{"model": "CTC audio transcriber", "win_length": 400, "num_experts": 8, "warmup_steps": 240}
Rows from block 2 of a small CTC audio transcriber, named by matrix and row number. Rows with one number within an expert belong to one neuron, the router's apart. Each number is 500 + 50 x the weight over its row's rms, rounded and kept within 0 to 999. All counts start at 0. Numbers have three digits each.
Before each expert's rows are labels from the 100 clips, of 14976, where the router gives the expert most weight on average: "top examples" is what is common among them. Only what is clearly more common there than usual is listed. The data: read English sentences (LibriTTS-R). In brackets: how many of the 100.
# router: slot weights (model.blocks.2.mlp.router.weight, 16x256), inputs 86-171
# up: expert up (model.blocks.2.mlp.up, 8x256x256), inputs 86-171
# down: expert down (model.blocks.2.mlp.down, 8x256x256, transposed), outputs 86-171

# expert 3
top examples: voice: male (90)
router.6:539480470415452398543508446479541584486493456443546479468435531473504531461532443474523458468432474470416542560436535476490461460520448422485505383580532558550510532444412555501484397509465545414542433431513450504452498578545458439530473548446490503510548453
router.7:524446450449487422546496443476505580458498471457528504466441547456487500484551494490527479444454458458391498556435569442466457453505445442500498387573532553588564557470461541475468408526444545440555474462512402483476530573533454429507500534463472462539504459
up.0:546450404407458486555557542455521457459492484424559599465504523495458565494498430456442471582534416454428482538461529451564464559559481504513472466478528454562504479496454562460432444524429557428512490402487497527407590572553453464504539469503482422589560391
down.0:460490540469452658481498536516538472523520574414528469512551450583475475504478515495474454470588497528434512498411411461501490451503464496473441592438501492447517449583460460512511624492459474594441526529528605548519509429511460482439530505468502431504493583
up.1:481558547462484491592465495468478442470529513517506399558512345546558454485504535567472423514456516534471437546462610421506497437450434551411524458457437463543446527507497549463514495492543473470436485452420442512463542485531431515514527560527533461604461498
down.1:451432482499556649476475477568559513492485475485560488597502455479508555508453588502529497532437447456469472456407462460475419501532475473463440521398482399463529510605531462487551618448493489536420571484527565489510494468580580486527517471400478475520467521
up.2:471553470496463557500448521467486465482505581524419463502555448517527455492469567497482504528470572557499479410470526474500526572438451478556494583496560530554479528473455502486672573514501445413622495427547478473474444508483584476450473528489463477533546582
down.2:558540493498422405428520457395481541506517565455461506470441609511494610491503464479658453538457559490506530520518520533468463564552438424518546516559512483475454520478475556613503400422609439452480524527519537448507456509465519504528462428436573579524483535
up.3:544492414514453481497517533433496563443580478434562588476476594473475566468592491428431438572517406430512510515556523412505470477589561491441485520491561522448505591477554517447451421503444578573538453452494499522555530632573454496547473464483499481557514475
down.3:450507552544601547444412496513409467558435573434574472565421428532470421517441443594493470570487543568462468404455471447493533452463467494497459508488444506532449439508501438489446590485548456463505486435536486517544407387462591508483499577447491532519481563
up.4:459532538518575509520418489593412422555373508547442458568519452524517474572412540525511511439475551512531546504531506473463527459466412531532503518546443535520430479488546513557513548519578472445493527597517482434428468514446523514419519555473571513510444525
down.4:535565553534480472540485491428390550425511562417524471462522474543502457509540462534481474523497555507557571539472502594500590427495543494451476529489469516473485453515531474513489447551554511449525484429519437512551472496394536538461582555457537591482523585
up.5:583449486526515474555532543526502484452563420503476543472449520481478544433587413451429512550577517480589597594498584512477474521574489470443543512531470529397498607414512489422373450444411496440497463509466484591566535501564414409541513477530447440519572418
down.5:467520509499546557451435534547505484574456550450549501548517474496506523486517571538539486548582492475441493481441469432458526453483514511560401550490465513444536464561489476491483647456509466553469557561534546525490521441496481473479505477422464547548475560
up.6:539457481489415496571542551467524510435514415453540525424434521459427528446552383450421480552598483443442510560420568469521455493482478479442530454525492558516548558405537498463450471563439558475468453438433521555581515558538429449512551528540451482612493406
down.6:428458512546530611432440547510502496489443515491599518553522479540474499490446531546481493524573509483451499487439453441489525492530379554521468573470467444436543440518457477538577627477535486583471562533472539503473607426485509441537498438468478433570513533
up.7:472504518493583471495497457507441430448491554475460463458502514531543495476448552558503529405464570561467521457538517538444564444451449482478492533537458543539442494497476482568437509512575457450472565491538534429450475459467547529436496520534554586482407434
down.7:518526509543485487512460528430434530474521528433517498454477520564522470503534436547535483539504533537476647504487580489480543492516437516468468527544486485517456532431501432496443444513527535480513500505471424459521455515355561520448545519477589603486439514
up.8:412466524513558536468410387460487443502457530535424452499500401531567447528499434556543577390442462501506510424533494552491509586433445438507447519488425451611484450544481410507507547400556449424435486583596460438482481509508576529476532560508504562504442525
down.8:490556527519545406445460478370404451484479527525438582450464535547455497426517406505559522464510548514451573506543573488489479547469498488456448539613451512490496501430505489502451444548518551470535423540525492491500438515415562496501543483576581595524520497
up.9:442555569456512533495548470534445506528454541530474434549591472513507364444502471515589520467478582507423443423451511535463541521445476476539479502502386512535519496492363465506615472526518430467598545528644462498388427504446554470431523467546575503437469496
down.9:548559527419484409492511535370452568409521459521496493453453536480555441480482545455544474485484579561514526564552546598509554526530482497574494494563473519488493528415472497506498401563585533493459478481537423381478430614448588563436517468535561567563502474
up.10:551422476483477447572492516499507499529508451448536571460528484454442475441520533584368507527603493475468497543538476531534491512510475575432428506445565504482502552459477538456394491498496522506501426557457528603573584512487475488500695532641541459558510526
down.10:499518525559528653467519521517452494567486525458550493483431522542510504531528490546456464537545573475428526465413509436508531432486414479489450570558555471464570463541504403539469579447552507524491439492446491459506482486487489445491520475462600555471511548
up.11:529388429424448530547437466493542493506548506409559508495495501459436529427521423473402459580505496450503441458483467554522417548523462462435473524425490478506446517480560476541406461555510439482423395463502507484524512549464414554544556499574419465467472470
down.11:464515579548497623450485539468526429509521548500556503542505499529483449562448558486509508489523483530411490454516426471533520462534416571475450628554458437447527454533496388455534610461495464545502589456469548539525484462560520481511464489473508484529530473
up.12:453340502450454528516492560464506555484528487461554530396502530417524592462580445424477532585522431404461590541484484526567496537545474471473447413404523486516412418442546571489553486563530547558459527464492499521581576547551465633546548564616496520428575473
down.12:422535555611511519416462488531533414525489504484528460513501460540464476549427490548473485557566559527457573462495453427557510499465478479521473551537503465437556427599503512526450577429466461590490474544532614509477559439516488441518477489457512434559544562
up.13:522379431444514497572508540437516418513562530504506534484485499512431530402533434464543498534537490455468496478626460473588450551569520475494486438481501475472523522445539462438464550551426593554492437461558561568568584636566407448621631449539470447488534493
down.13:416570596584537601497466564571510516513404490490555467497536423510470506551450465610510507565511522567459511511487485448479508443523504481522439561485443459496468465521481445504545570446500523522476537406449548572497455475503531469509484560485459482513440530
up.14:399568532527560494478411473577410444446471541548475457496505478471619458582492507556541535511518563555529503499496474447526532492384450494539502568464429493412438491547546436544528545478599454451484480626519503572375485410461556552486466507441613543516437565
down.14:503568507543479425446472521532439436446472553448522500495503464540463443535474520530522485511488600519516568491495504520562542451483402489484466525572437491446522536423499416514466386482582481462509485547478488531471419480369535554505527464555667614466463516
up.15:411502526522514517511436387585408449510416547504407442466495435484568432551534518500563455406473593498532445481527479558487496491477489505513472477523459413544493487523522477513528462487560427424416508533558442478399467456466536606422459562495564555458417553
down.15:468488509528496378468518429442372493493497453444489539440450485548491393465561471466532523521565520564536543545456626566531497557466524501501561503538487515497455586389500452496472422474662523473491418499469441550475438565368588583449538492537581569504494460
up.16:503450436544476510609562510435562535475532485530551505452484518454433547468494462600438475541527431485528554570435540518564402490543476472401510502551476447490511563442557507507369444515503548578509427464377504544508465543546482468520526432515487436546579479
down.16:462498515518539614472472526586538497526432503450579580592555500493510487473447527551557444464526502554477518431418452445471508478506495535516440582487468541447601448572504452477494584476467467586471498513539535469506484460519567471459468504431429464469483526
up.17:570484460506466521559543547407566542465540470459527514439481547415415538466565435443413453536517409434511522537443552478544404450540522446453519521561564508477572563413490577464461466518458566510531418407452522551540485570563440464554458468448467408574612413
down.17:475547528522597578475450513551544499512437541452541485550512448490532498500415484549506498557645530590405518459464454481495497413437445583482412544459460502519496454545448491419539698479531433509515573467527562521543472477520624491465559508508520472544539439
up.18:497522432453525517546463494490612420561607520510451447484533468456474463486488504433505574583540459508488375511652444511576551476491491481459423486445515466545492485441441546524497506578466502512398473489551568486474560532509470436496605468582554452517519502
down.18:486602543545526604427464516515458439459424578430559492518479457502399550558444544515524473584523535512412540526446521414492546453498439550551515610509466574460546456460467510490510583436583485543509495440521549527527425569472535404446438485457519539534479503
up.19:461500583511494466470413458498420457488456551535495466578535464462547527565441528501527565502494618502535463521549543523467565500425446512468527483563430490541450523488476448555562466477589469430506537526603465505481407470476479549410494538498537595562393519
down.19:444551475533453425503448497439396486444515502519505515515476494533437486507465490507543473546472611536462575554531534511460557461511450529552515562508504460490543521425435510496481419587593507417500489491480425524464461556369547562398485551497571621540481530
up.20:532491471467475463549541529452552569434530482461530556472469632523427525365552378455482461529587467389500470581462518493492459546563472508424505474575533510469486562430511549444460464540439454513495468452413485525560617528463403507529604519526430487522542458
down.20:506496494530495603446524565541529488524501449485566454516536478471501480533464488492518486555577521496438481510434503488489493501487465565511422602493501529412572398479492486491588591477477455552497499510473523508494514510559534462532459479437518443541505481
up.21:453487542542552505474463496545447426477444459540549489552576506556564468561506513507522517480430605555511547494528539501410517462473425572523462458509515495538455450508524475518509526523587518475442590566564481427479428462481581540408480529503610524484461517
down.21:518568542541499389459537535441440495495478514478469484426507446567447467514502488525537451513491568527541653481499563528518522470450432510520518513524454524529546463477461479539450447521585540463547480492565375495531471506458505494457502527508633664447477559
up.22:457549532527592451456428508504449520498499587512501463546526455493562458534500508569561485465439584534502491539478525477454518541447402493499481480485486508591521503577393523536470510464570483438493525562545409400446446458463503559424534551441546634461477498
down.22:471510582504406418492502486446480447475435473461468503424535489569500450436531455516549545462515594538472530510536599526475543535543471474475450506559522548482478525537546469453436371556577474525512447525489462587560445466449536594422543494461590586462512545
up.23:481493579432559462525490461508488480538457477519438375520510490526539489568437474505478508474410483569503491451481485520405500512503508487503494515471431480564510472552418418525553589412491450446480508537603514480449449469462535543543573532443579533470501417
down.23:530565545458452403526538553461435537424507509474536506477448487547490480520479473548480489482469501560533540556503602548489470515506562541537522421525511507490533528477490512494432372469550491408469447494565424417562549504460541541413491446502585608508513551

# expert 6
top examples: voice: male (82)
router.12:447526461566521433470462419510432517458474522509456572520495526419572462501390558542637518450489540563535450474566516480470510493476548401480468505475567460428455439502519458547468408453530444472478535508447448428496466417445585495446508466455501595437391569
router.13:418562475596498511458481461504415447456467513567483521568464518435560454491417545543609473461503549531529442465546423483418502528474543377443464518466515450471461426510521429555478461476589412460470533588495477421514474421455599496432473480429484545452425574
up.0:528426420541399531537605451436554457532552446452497435497458628520521492448514490496447442519539397468478569536447453555495434513510461462472602429558553520540535586464508567520463435518429474513448345530499509478426489554518504486563497469430450452528549505
down.0:487488475512507496514434446443443446462532504449450508434532489553479514494533471508527563415484504544516519493555498553409584528567575537406567464493580499444622519542515529518462462519486526489505484493464533525470528443490519540482437430480430591558479527
up.1:530398423478454445565503449481451492575436406422464469471472526407430460486526447434483515484437421467510497441462581533524392609535438515572649431543506560530566533428485561570489459513495525466574429481545508488495513477496582513527550533510470463537513488
down.1:497452486548490470544369397408485523380557469454431452516555525430537478617482569535496540499458536435564453533490519470444509426555541404600522412518502488519532484392544524497512535465511429498512467486475458421505577577465531534431531460449509601444449565
up.2:539443464424385491562574492461544571575541501456508462454523562476483603477564399463512612479477482430444532529441536548444481555549453470570581488560582569559500557422406524535534480600487499492532457428506502513514510536484525515522554500555489500548506430
down.2:428442498531482422518416499524544500502587472498555491448544592429611463504472490476507474438416455524525483462504541569474584514486499491532547549525505524498480445488552437560485439487535468536497483514520416462533531412497550439392510515528453576477474557
up.3:491549582532555510428419457546456444410443494585563526525526452482590490530436558564507487508502549539576458476558441447441564528479514494431497513481427503511509462523545461500453437399567450516464531568453407430457475500475479487460508463505621550481469520
down.3:518451477544504469470559483498539498437526529548594515467446430564567511404500526499511419580494443535458575542518472478533394490519475582434432463454527422474493462502464466430551410490530585566548504490584572575437498492459499479546461593536472385545522432
up.4:482437431489476490527490470414523533551542505424544444457495547447419562435529481496501476509460485416450557560493500515464460557515393449575607379585521465499539557479419546487575482492534560525512437427574528502535529582545480498558564522452447445566512464
down.4:482487445444452489419523515498424573430480366481454467464532562495530514527503487555514525548480409461596448467386518593552533537522477456512496526530496483504584565423568474576539513405534527584525407490584536461571542550473532445512638572558450514503480483
up.5:492451430458455445527585458438434541561538455552483498498515501488442514466525457462540565620610494467461504494392531550497501624504412496509550444559602505543468508445488483576584475524442515404547406512592575526578592506476492536494576512572477471520545521
down.5:452547491470416499481441490503466513441560431456506574431510616407582496544482394569531497470495514456526446543507480544467501603522454518535588570405466495489497530407486544565521546554541487496504484508510594497533523520461473434561575479540530561481392569
up.6:511483395448465440546509520506491503499578450514516483477570515479448559453547406458502545515493443442449559571494533514463457590527456473565548441616543453552525519441401508590555406592450542446474433499593493533562571532469493566571573513461465476495472522
down.6:486476463594542453458531492417450493520573496475465504477480414540577458474465538508487515529491500607484439515548493481505473550523496497502495580451493539449530496511471507453489535453575424451658482585534502517551541495363441615470467464482543520478510466
up.7:424486470519496578418453482517507513511528532468382534530582586515445575562509548459539530499425547425440468512550468522605445490517486524525502553553591531528525479446444460528551465415558379518548434507519393504515364484540566422457569462476448612542507489
down.7:532459521448422496490559542505544463488532388525501553451517585568518518529516359493448456514480450444461478537553581506454440520433471454533553439536478506557494483507562586555583543487456570477431460407542530439505549499564480414572594471560489469506507435
up.8:533503495440426513517515411415498588591531516437482441460564552460450550465539451413462566503421452471436474594442589545424462603562464482505573521498483534550535567393418506510549427488486531488559417493519495483475479557527446579450535553574486484517468473
down.8:437537486453506487547428511465519445470518400451431497494495500497557450548493502493503569506410529521513435434423456554519608452446438473569496486471546575523469468493512522422553483538585490539505454377515512464544457468437567661486580495464531567504470588
up.9:472486525484453456609558513468511560546554434372477409447599485532487541477473554435555574562496468441425459613421559518432543550525430556516472482531513565554507587538461526542605559504463538458557478464553549529484515495502476506553560485492461484658496479
down.9:555526492562409495497474511438457543513471513478399531510453569498547522485489552461491513409488569496475616452509540450448548499470517388523445519546473537525489534390495550537454478578493525553357480543505449426567458424485491463511462533398430487543541481
up.10:460545565542552540459460485565475430402450516576516538550508490494543415556445560544559517495486590553552416447571472463541563516460580506483457515482480482467501497546542477551410503449514482524490561523494518488403419428455503496458462518407530552498477518
down.10:537394442507495503476492520477502538532513472528601486527459447536515539447518538527465437578548504481533564524455447478524463417459487530532457497405460501460503500478575509454448516495458557517503523484513531595420483540468498530513518519502501391552509465
up.11:493462471429477447478474436460457508541462434455434503451456544349499483455508420433504540472442380461481628535446564463433488462503471424507498395495508493572478507446452508516587444601517480487550482438559505497465500494498547556560518568460446439504506495
down.11:455436440510502561481484522493470528562581533482498536512431342538481525566465494522489483562449487462515583520517388521501515550589500501481516526474536543591510518471490519483425508474487465455528471584574483505504519477489571625518494470497487495430462483
up.12:420586523557472610450451555492484434512493556531438500483604472481510469505481536463463517535484531524537373466449569527585557555365473495527433590454473449550460476551528490497459507527587405545503563551458440491520430447527564533493429500494430461524511539
down.12:529505501444480522437507505487551527469519442561466560452470524444581488485599473466477442542545450445511584543479510505512451459456485492527498475533574542491488488484555599531552461444491538504462482361502522524518443540542408407571561527556504390528519482
up.13:547484510485424495421512361532474489552539521478455539528408513478538469507465486472420476488411540506481484464457573489361429572504507414543524407445477488519499619474451496554545429553514464534532420508509505403524468481505477577560481528451557439516470498
down.13:586495432574444517485449528415427597450543456537451472539571495512504491531596524380584513540552456452510556560498469541563423511554543609473510538512493470492551512484493525452505399465449510515528488507470443564555504488501455539530523523536524442608469450
up.14:505505584571561544433495479541457478477492551543413544579576478520577442484445508533555528439489544579558424443478454438506606458442567482482399564424475506460471498554478458521428538434523477504482539535499491469421490473472573491408469480432491583508410506
down.14:561406443472471552505564522522608488458523497552467472517473524442550564435619474407484463558480534532555519541491457485626467511525457547490456458442474506520447552441495567454501522484488504533495401485543578515494488499560480415550489485522492334476532461
up.15:513502439469460558573547453462448435513542483506413436527531556563522495514472509479600456536465499433401582476465555548525540570596406498511424494565522444533589507453446484626569531526466481447515556451514464381568591453477513504560569465517476453487586473
down.15:519516488549468473578478511603409500506526460608396506512401548457453560573544479538548494452506519464495474521494516520504514481598528503460505516611510561524606518422449529503480426480482511506427434484429449341549487499582673451487507428481531554569498613
up.16:426541524556528498411406501600475439401427552567517546553515483484545398534438563502490446474501551551559505449554445496494537491475559484460448565452427437479573455570548436536482515485531444507486548556474506476456457434447494476445506501435579582437446557
down.16:527498494449550482503540580520523527465480498483578487459365426571492477441566452487462424611563527461464542539488469466593430538450524539443416486424505536497491443548502528446450515515447538523441451459545541593471506474496483519533478552510480404577553473
up.17:501466495591568508447454498528434468480476545542474509526540481488534482553458453546483465554532491548597473411502478541519564440382513522492473507489403458463509424425491449511480477433544448414540493504507513464477448450416620404483416480511545533488482641
down.17:506441446368455560474557555473612520511543515542502474497511522465479601456575433484459471599596504406522546574472554503597431492542469575436489506469576485491484460482467503480501518513457563524548506447496575514548510489593435412543567523563442391454569462
up.18:546480479544458435486489468429501518541513526496466529528482519399508502488522504474481626494422481494476517516482454587416496470508573425527562445547577534540492531521520520642570491548497541518569446552561521378487405562437538511562512571459398433605498501
down.18:549382389538481497499524474463456503412646519621567450485508451520497532446606525479592434521517397468510506522558521459548391551565564536500348514457430544493537498444560532437493444533473560519497445568493499578471549487497485475533445498504453500505496448
up.19:508581491549578482435478468552363484443444535585468537563537396540577437532472542547514555547509513566504459462542466493540475401400492477455452551464497457472544445516605434539505527460580476547449561511415436519458477497437561547457475454444584541438477535
down.19:482509580443447453557500456431533550487482466473618516482370562464556448469472433491443484514486465427568532482446510409436506570406581457573466515607526497545459526575579469404607514554503463385500526469551594514492515519473447560461537531523504441551468501
up.20:481475554451421517540395439550467508465458509499541492486580432457488443528514533498461541492377462477477508494565491577501469545601561480528541456603491601544519523511552461582493524447522433423450428461518477436477509385487538515488555487476532563572578498
down.20:514500446480593561531521588446423526439514543519520557551391453575504494599538469459452557573551431499491577383507469408520602562471462605480492532416523512472429444551502445419499472534524497428490452532523500588461552511503500570436531514521480540513459458
up.21:534485486444499391504551492488428592545554431464466492504446549467438545515561430456426498469499438485458541610468522548434484511525444405523523433496588496542506529492450488555500453563491518525506450462518509488506491488539485617514510558489539498525512439
down.21:420524488503496481524433557404451513507525617517523477536468448483441475493532512531556492624463571586454450509566495519588489495509487539457503482468499411393490468480495506498472451479508521587609555564474508517494488479404558521479517587554416576418449520
up.22:510401506498454484569492477428532551544493476417458490524540545446514539515492437482532583524501459450373550634549558541472448511592381444613506513501545553553452576418455492511511444502465522451487382458586499473528493516498483508474539523568490472552512441
down.22:445560470532503399516450456496539462417510446429531507460551583434518489534439477485555614487378550479552495493438503411467569555437552433520492573561539497546500486562415516551529476450524516472566594621485531465524559507475525500409605527500549615427513517
up.23:467535593574543517471467583561433536417469481563460526492482431557554424561456555527572464533552481522549526369559441506536559494447571569452462556479456455422497485497574488420445542431507499499457546561419504473480517438436418481474463487494511577483442464
down.23:515567472516503448494532535517557435527462487491626499517434437524489496534502548492423418633471468509502617457522474491555455479472500534468474512488405537436373427583502449442548537490464568465497535453569514639411511455519493505538524530480513425512479508

# expert 5
top examples: voice: female (81)
router.10:597550530506471552594572532550535484516395537596571497558453425511489536445524519527406438557512464503474560532440510512458492432403475489506537505505455519491485509541458475458478462571500551587465532464438521476445466482555533599534421542429495434573597457
router.11:601560541460458538555568503524563514528428499525604545510458420480459545463544459489412443565493492516480550530487531472482489419395482468528543499527515573440466526516452537460490445569502565519485479452461516475408427495629528544566433550470430496536581456
up.0:453550512547552574476490438410454570557424493479515527494565468489445557563468525507490471493443548561537509522532437534422554392565449501475440412524465557529511575506533494574444509593442455483574506551432448485512406437452538481427464508544507498474479456
down.0:552450450483498498506582463463501492566610434540585558444403461439502431508570507397509520501469486484484530441496553439399454483462465381471491526531534560399414461522538530451439443484451499594532475586530619569462438589521497382499544526444528436526616476
up.1:525522569450501594620571573457607574524481526532540559514513495419432575455502458499485457539562441471487559485461558457530453417477445467586518561594501535522467531447455633482543412544554497536559468476566495557461480510563556509460449458457480471541606437
down.1:525532477581458479488507477509496567474414493435463454511512506602456527528500592509534579385455392530498453532526518503517540584528565435443494509471502511598527598405536558463499620533457536475482558521460440442581531478596460509538425508525480477463420503
up.2:480492479489478546492472556451499509540458523539445455451510557504530440501422515517442511395501507529509434513429611535485498520478443552586435483556535609502541446459396450596452602467472495582529522482503525424507538542538459467404495383438506467576533504
down.2:538522499417449508490468524476444505497562463546520502484662609488549485466560422420406548553456510445515508569411467543535529473539504473586573558499485499528468459438505527501568456531639469413547447462550473460530481517458461509462550462567537560475534535
up.3:518588547373475612566533497498532481474499517449582491442498492545479524415449500480378488558525457504543560505447540442518485491446528353578516571564489579499495577496465604512582537572596527538586398458548528560431444509529563512525475507462476498518547481
down.3:527529502558504504530501456460491592439399472462466451513522479516563472504484538530574545388471508530496519531567474531474547538555606478504560456360508485506450496533470561529499548445474433484494532506416370473622520504503524600503383612512469579498419526
up.4:472569486420530479551518531471530499492545425505500441474546418526498439494430519499609469524541530509510448483536495528468494560574443577491464475441487494519515377598533437491487584444522511507381475478581520427543567419454483433560521470489509521387395502
down.4:539512447496479462469501474486538460478568533568444525416437507464505462484588499447450479503450477427489483548456567485479479543468424422477450507571521580489465525484505606478549430495511568481460510435533525501494493607482517385521541463453507538566531539
up.5:474507502451427510554415437439412451535448536420466405487551606548453489431558455485421553424537497496487454557447514553489493581526495464472505500622450516564495495498444507482492584539469499397562435467468470487452470579424536489542466454403487522491473281
down.5:512459472512452535458507590446465624415532423559544552475577512489534470548474444434475503568528602530538538521484520502558574473466526530471562525478467567448519532441506514439487521510519511467462482541478452586511539501486467571463457426470512472436501409
up.6:509495480502595466433420469541531512560498557517517538488554541455480434507531489507505499442445561531464451500440580546454448526457412536444530519609466472517571621492401547544502492485491439389544481593473502425447442446461540544461530530462479526479504444
down.6:501459457475450598527490499404463618402518438527515488404529578478500527540417458478487555506499577504550567553492501496517513471571467438458549505475509559543570521533485596423479473574562495437507464508547498558529461496468544598470431422454435522518448520
up.7:423501506563562489441469511597447439504503588526560568570526533552546490498435481574557485474458576543575466469480472513492547481469525473508451499439540452398480470532513467516450496441468408450535616557462468472489542491513500574454470465469490582449464538
down.7:563539509523612473397493502539460375592555556459532467498493365584423438447538462568556404501540504550471533387565543460579484457416394457484437475548487540422534415551558347533458467506450522563540482538596444578455443524417536480526445444551586478576590537
up.8:455461494429462479447450504490543529477473437374531398446552518598477445523409515439528484483521569453410450619546459491512493547526448578535498416553544463479540506488488480461542472476524460408490516550604540477538613564399473493521588499572588576504501566
down.8:490541471469492457406459563511485437499543605547493465515453476482470597477625499470484475452532562433459488474451459492485479520453551463515595462556448531490566439461506455580506444435566487526517459497634482419499431522506510472548500539444514438538535507
up.9:529517419569471544474494500489474475564463482489427506432557598520495541498565480561438517492497521574481476529536511658542512457498538511476480477592562564479529505473414573588485461484489470449635533545480488523513499584502454501569408497465532516497523481
down.9:467467498537462573474433539398507578460556403567563530423551503456554503546461494426451480518481558425569547486497476504522473436525435484452533608559553497525583475525494575443513558572476472457465500552501450498537544514448484518501439456533492493464469484
up.10:532527512552494454547478540468486417472579512565559521576492527509466408431489490504546530479508581512505520366403546559564467491455509513444487543493421502557465417530503460450458424461519589532484470459530599507474516404469500470595509565439462477483475491
down.10:483473527567513629484520531571498577536487542478487486480467523575592514558483457534488446508550416497488488522402454505502422463468461449500498556477486509438552546532504556490483517483403450553432563516518508432452476475545437562564404509496427481425462506
up.11:573544519539466584517556587458609434459525493478566535519494381435467555462589522493429471563565421527606555442469483470580456440464581436457529559492490505476421509436562502457523484453525613617584504423503568605500442544532531533583477524507524438484547495
down.11:460500553403573541565560492485425472495473572451478497504568535494472450490550511535466544428483515575516443419464526485474451486450525525584535458503443446606451435499544431521559451455527421442522574460583514408455422550449583448440571586500534481563516580
up.12:483511482441456497539529517413539420505489441457536490443427449479433498432509499441502472595428429517470570474489484483476462468529455531534592470451469496488490471497444527493656431486578590581553493495594496560519520457475608573535442565511428513500529483
down.12:595460481609480522520496466484475607497486474489459542519493562525548552541489465509492548431440409483585469546517425599486447575547552485495589464513592520504494565529491554493528557456464474425440523518470544417565560433541430542483522527615483524494472487
up.13:614487486486436497496557527426576428529519442454567494406446457430477508412488396475512474527532424503476564551462559483539457448527544433469557500531518547413400545400568505450446426576537509590575402435527597596502480563592445525508492558454497453565579461
down.13:541524622561607421547473454655582553513474547469575497576496458578499422567513548540544503497478440480453451479506509438490548501467481509503502454493429437512535469551524477461473531516582545494529548497534509509497559443576463503514513529538499404497503449
up.14:517566587476478530527520602496595405472470509542521463461485435468423525396477492506423443557543435454451566482443516425561465438435517426603593498504484554485455542473511529475585418514539514513533457431600509513444460508503548529471472552502435446490508474
down.14:556494527573511587588500503484532577481450521409471522490546510499508524489505431432496583488497417550516476544478457526488497575499606487450560535511506531526467566481519605449494564585492550517581498435482523468654562486568484491577494590530414499461461486
up.15:515536524431441521483510529494539570572440446413537452392508500400461519488547438476445499447483521442430506560443552452492407473441487459580542517555523528511476570476389598482537466528473460517549461463566467523409452603527533512512447547453470492578525461
down.15:457523536554532547553497524518566623427384427430416492516547506515485517465553490507578608486472478550492500494554445593502502473552658501500504532428516395515474527505548548524566563524523476457492519522413460518605607433527438505476456513504494492431479557
up.16:444550544521549498416456459577484468441489515572465568537511498566619519568452559529521484507471545516509478449587438526446555491491565525427463559436449432437490460588553458535421536470532414472484587581420460515504487491420513522447472480505553600478440541
down.16:477518483455533475453564520448545404571475563522532560548534424528421478491540532565433457563506566498465502503574450480556491519375389553454387475514417536408554406489532402537436485554495561622545451517444434558444523473496522485525514473542604488454542544
up.17:548520462460424527504464452428460555620529447428475479490616474545434600449505485492484539519558552454490445498493499561500547557496346498525490522487620516574543567463440567559544463480505456493594522545551526580476560579544448462435506439619534564504500454
down.17:493443435484503473408461397389479509485569454519429499385520582496521589439598519413471486482456501487522457554577582479488532506526442438515533546547603603619584502446525526504509444531466503478546394475576529472479434584481526496539477499431558553564543536
up.18:553546571485529599532540535495549498445439501516529553489458444475492496485524485546419468552543438485475552524462633443572495425380525470576573597545443574475522531501451522449508471567568527549578453453490531577473477509509560469532477541426456431570554503
down.18:497514613572495635554458472470557568435495484446504525588542466476481542553493420565502543392526452510509515505509474549511516513471580528480531451406531417490471539520497577454507595542481475457473485450495487526590548442476501567470434534505485482449496477
up.19:485525507475473596498516513496561478451455509480536574531463460407414566475516470494402495559519488474476545513408587425585523394488531422530581529604467579458474558474436584494582463579474569541570409449513563525461527559595563498524469546450474490559523511
down.19:491488514560431532462474488513509608473428440423498519538573510554495476506494540552549559456500467603541484523482444544509517511490584540523574439452511407480456523429511567453498571632492552440499496460506528482601556373471510526524541498643461523421406456
up.20:564528568398490557558534497426562506491443499488542496490487416433457579514519496469426463563508417488492551510432512428531492469457514415533587544524512627492476525484389526471564429540560541552556446416584430547453471499518564512495485539475444475527513511
down.20:519500522558480567545437527487568639423429434440442523539501542532520516545466441510504555481518382522435456582473453512414532556522588529478532521464519458497526526441536557546545559545521549489489462428401489512589525450562446550566422542587490513435452508
up.21:501528558587611513486535515581492462490479591610488489578486479539553481581490537613486480466562570641593491492472579449455578436454562513485425503501430521488526534647608438508394532510480473556480501502430516463444513494551452491529456546512542509513533550
down.21:432488492384488506527497551488437405476514460518545488497473404473495492481481550623540457505457560505563471455427548420532510500459539544490476520466525518529466435537572466491540450394508403415433532465554548508442392469500610570468568489405429525487450468
up.22:577584547522518543510496468538529498505433547549525582479475490497552527459547465525408527549446504491505529531517543413480561390416515383473496575582426590455461489511578472441498480534557518541533480545527462439336425503531558540542399581398520505546536484
down.22:438551602542564577515492470545574497492399536413511436536423460563440499492442536528560553439469469517482537455532439446561505558471468536387446475437490504483485509512552468475437536523450467570468409496480509559539573395475513520491461492574490415463461511
up.23:530514538519485505459415474465519509557512493511516448607545595589500432525558473516464508473465583606548490488516534629472572514482438550582440438547540514541521494474499538535469481464450480479515522499553446419546546547432455574459531497502543512547530478
down.23:435508470524498499473453545347450541438517470547441527444521496529535497543575425469445483438454534531494521577427536551460499470493523525462616450550528462574597506477542484459463490553514476430520506471579448432616517477450511511483546481538524573471401515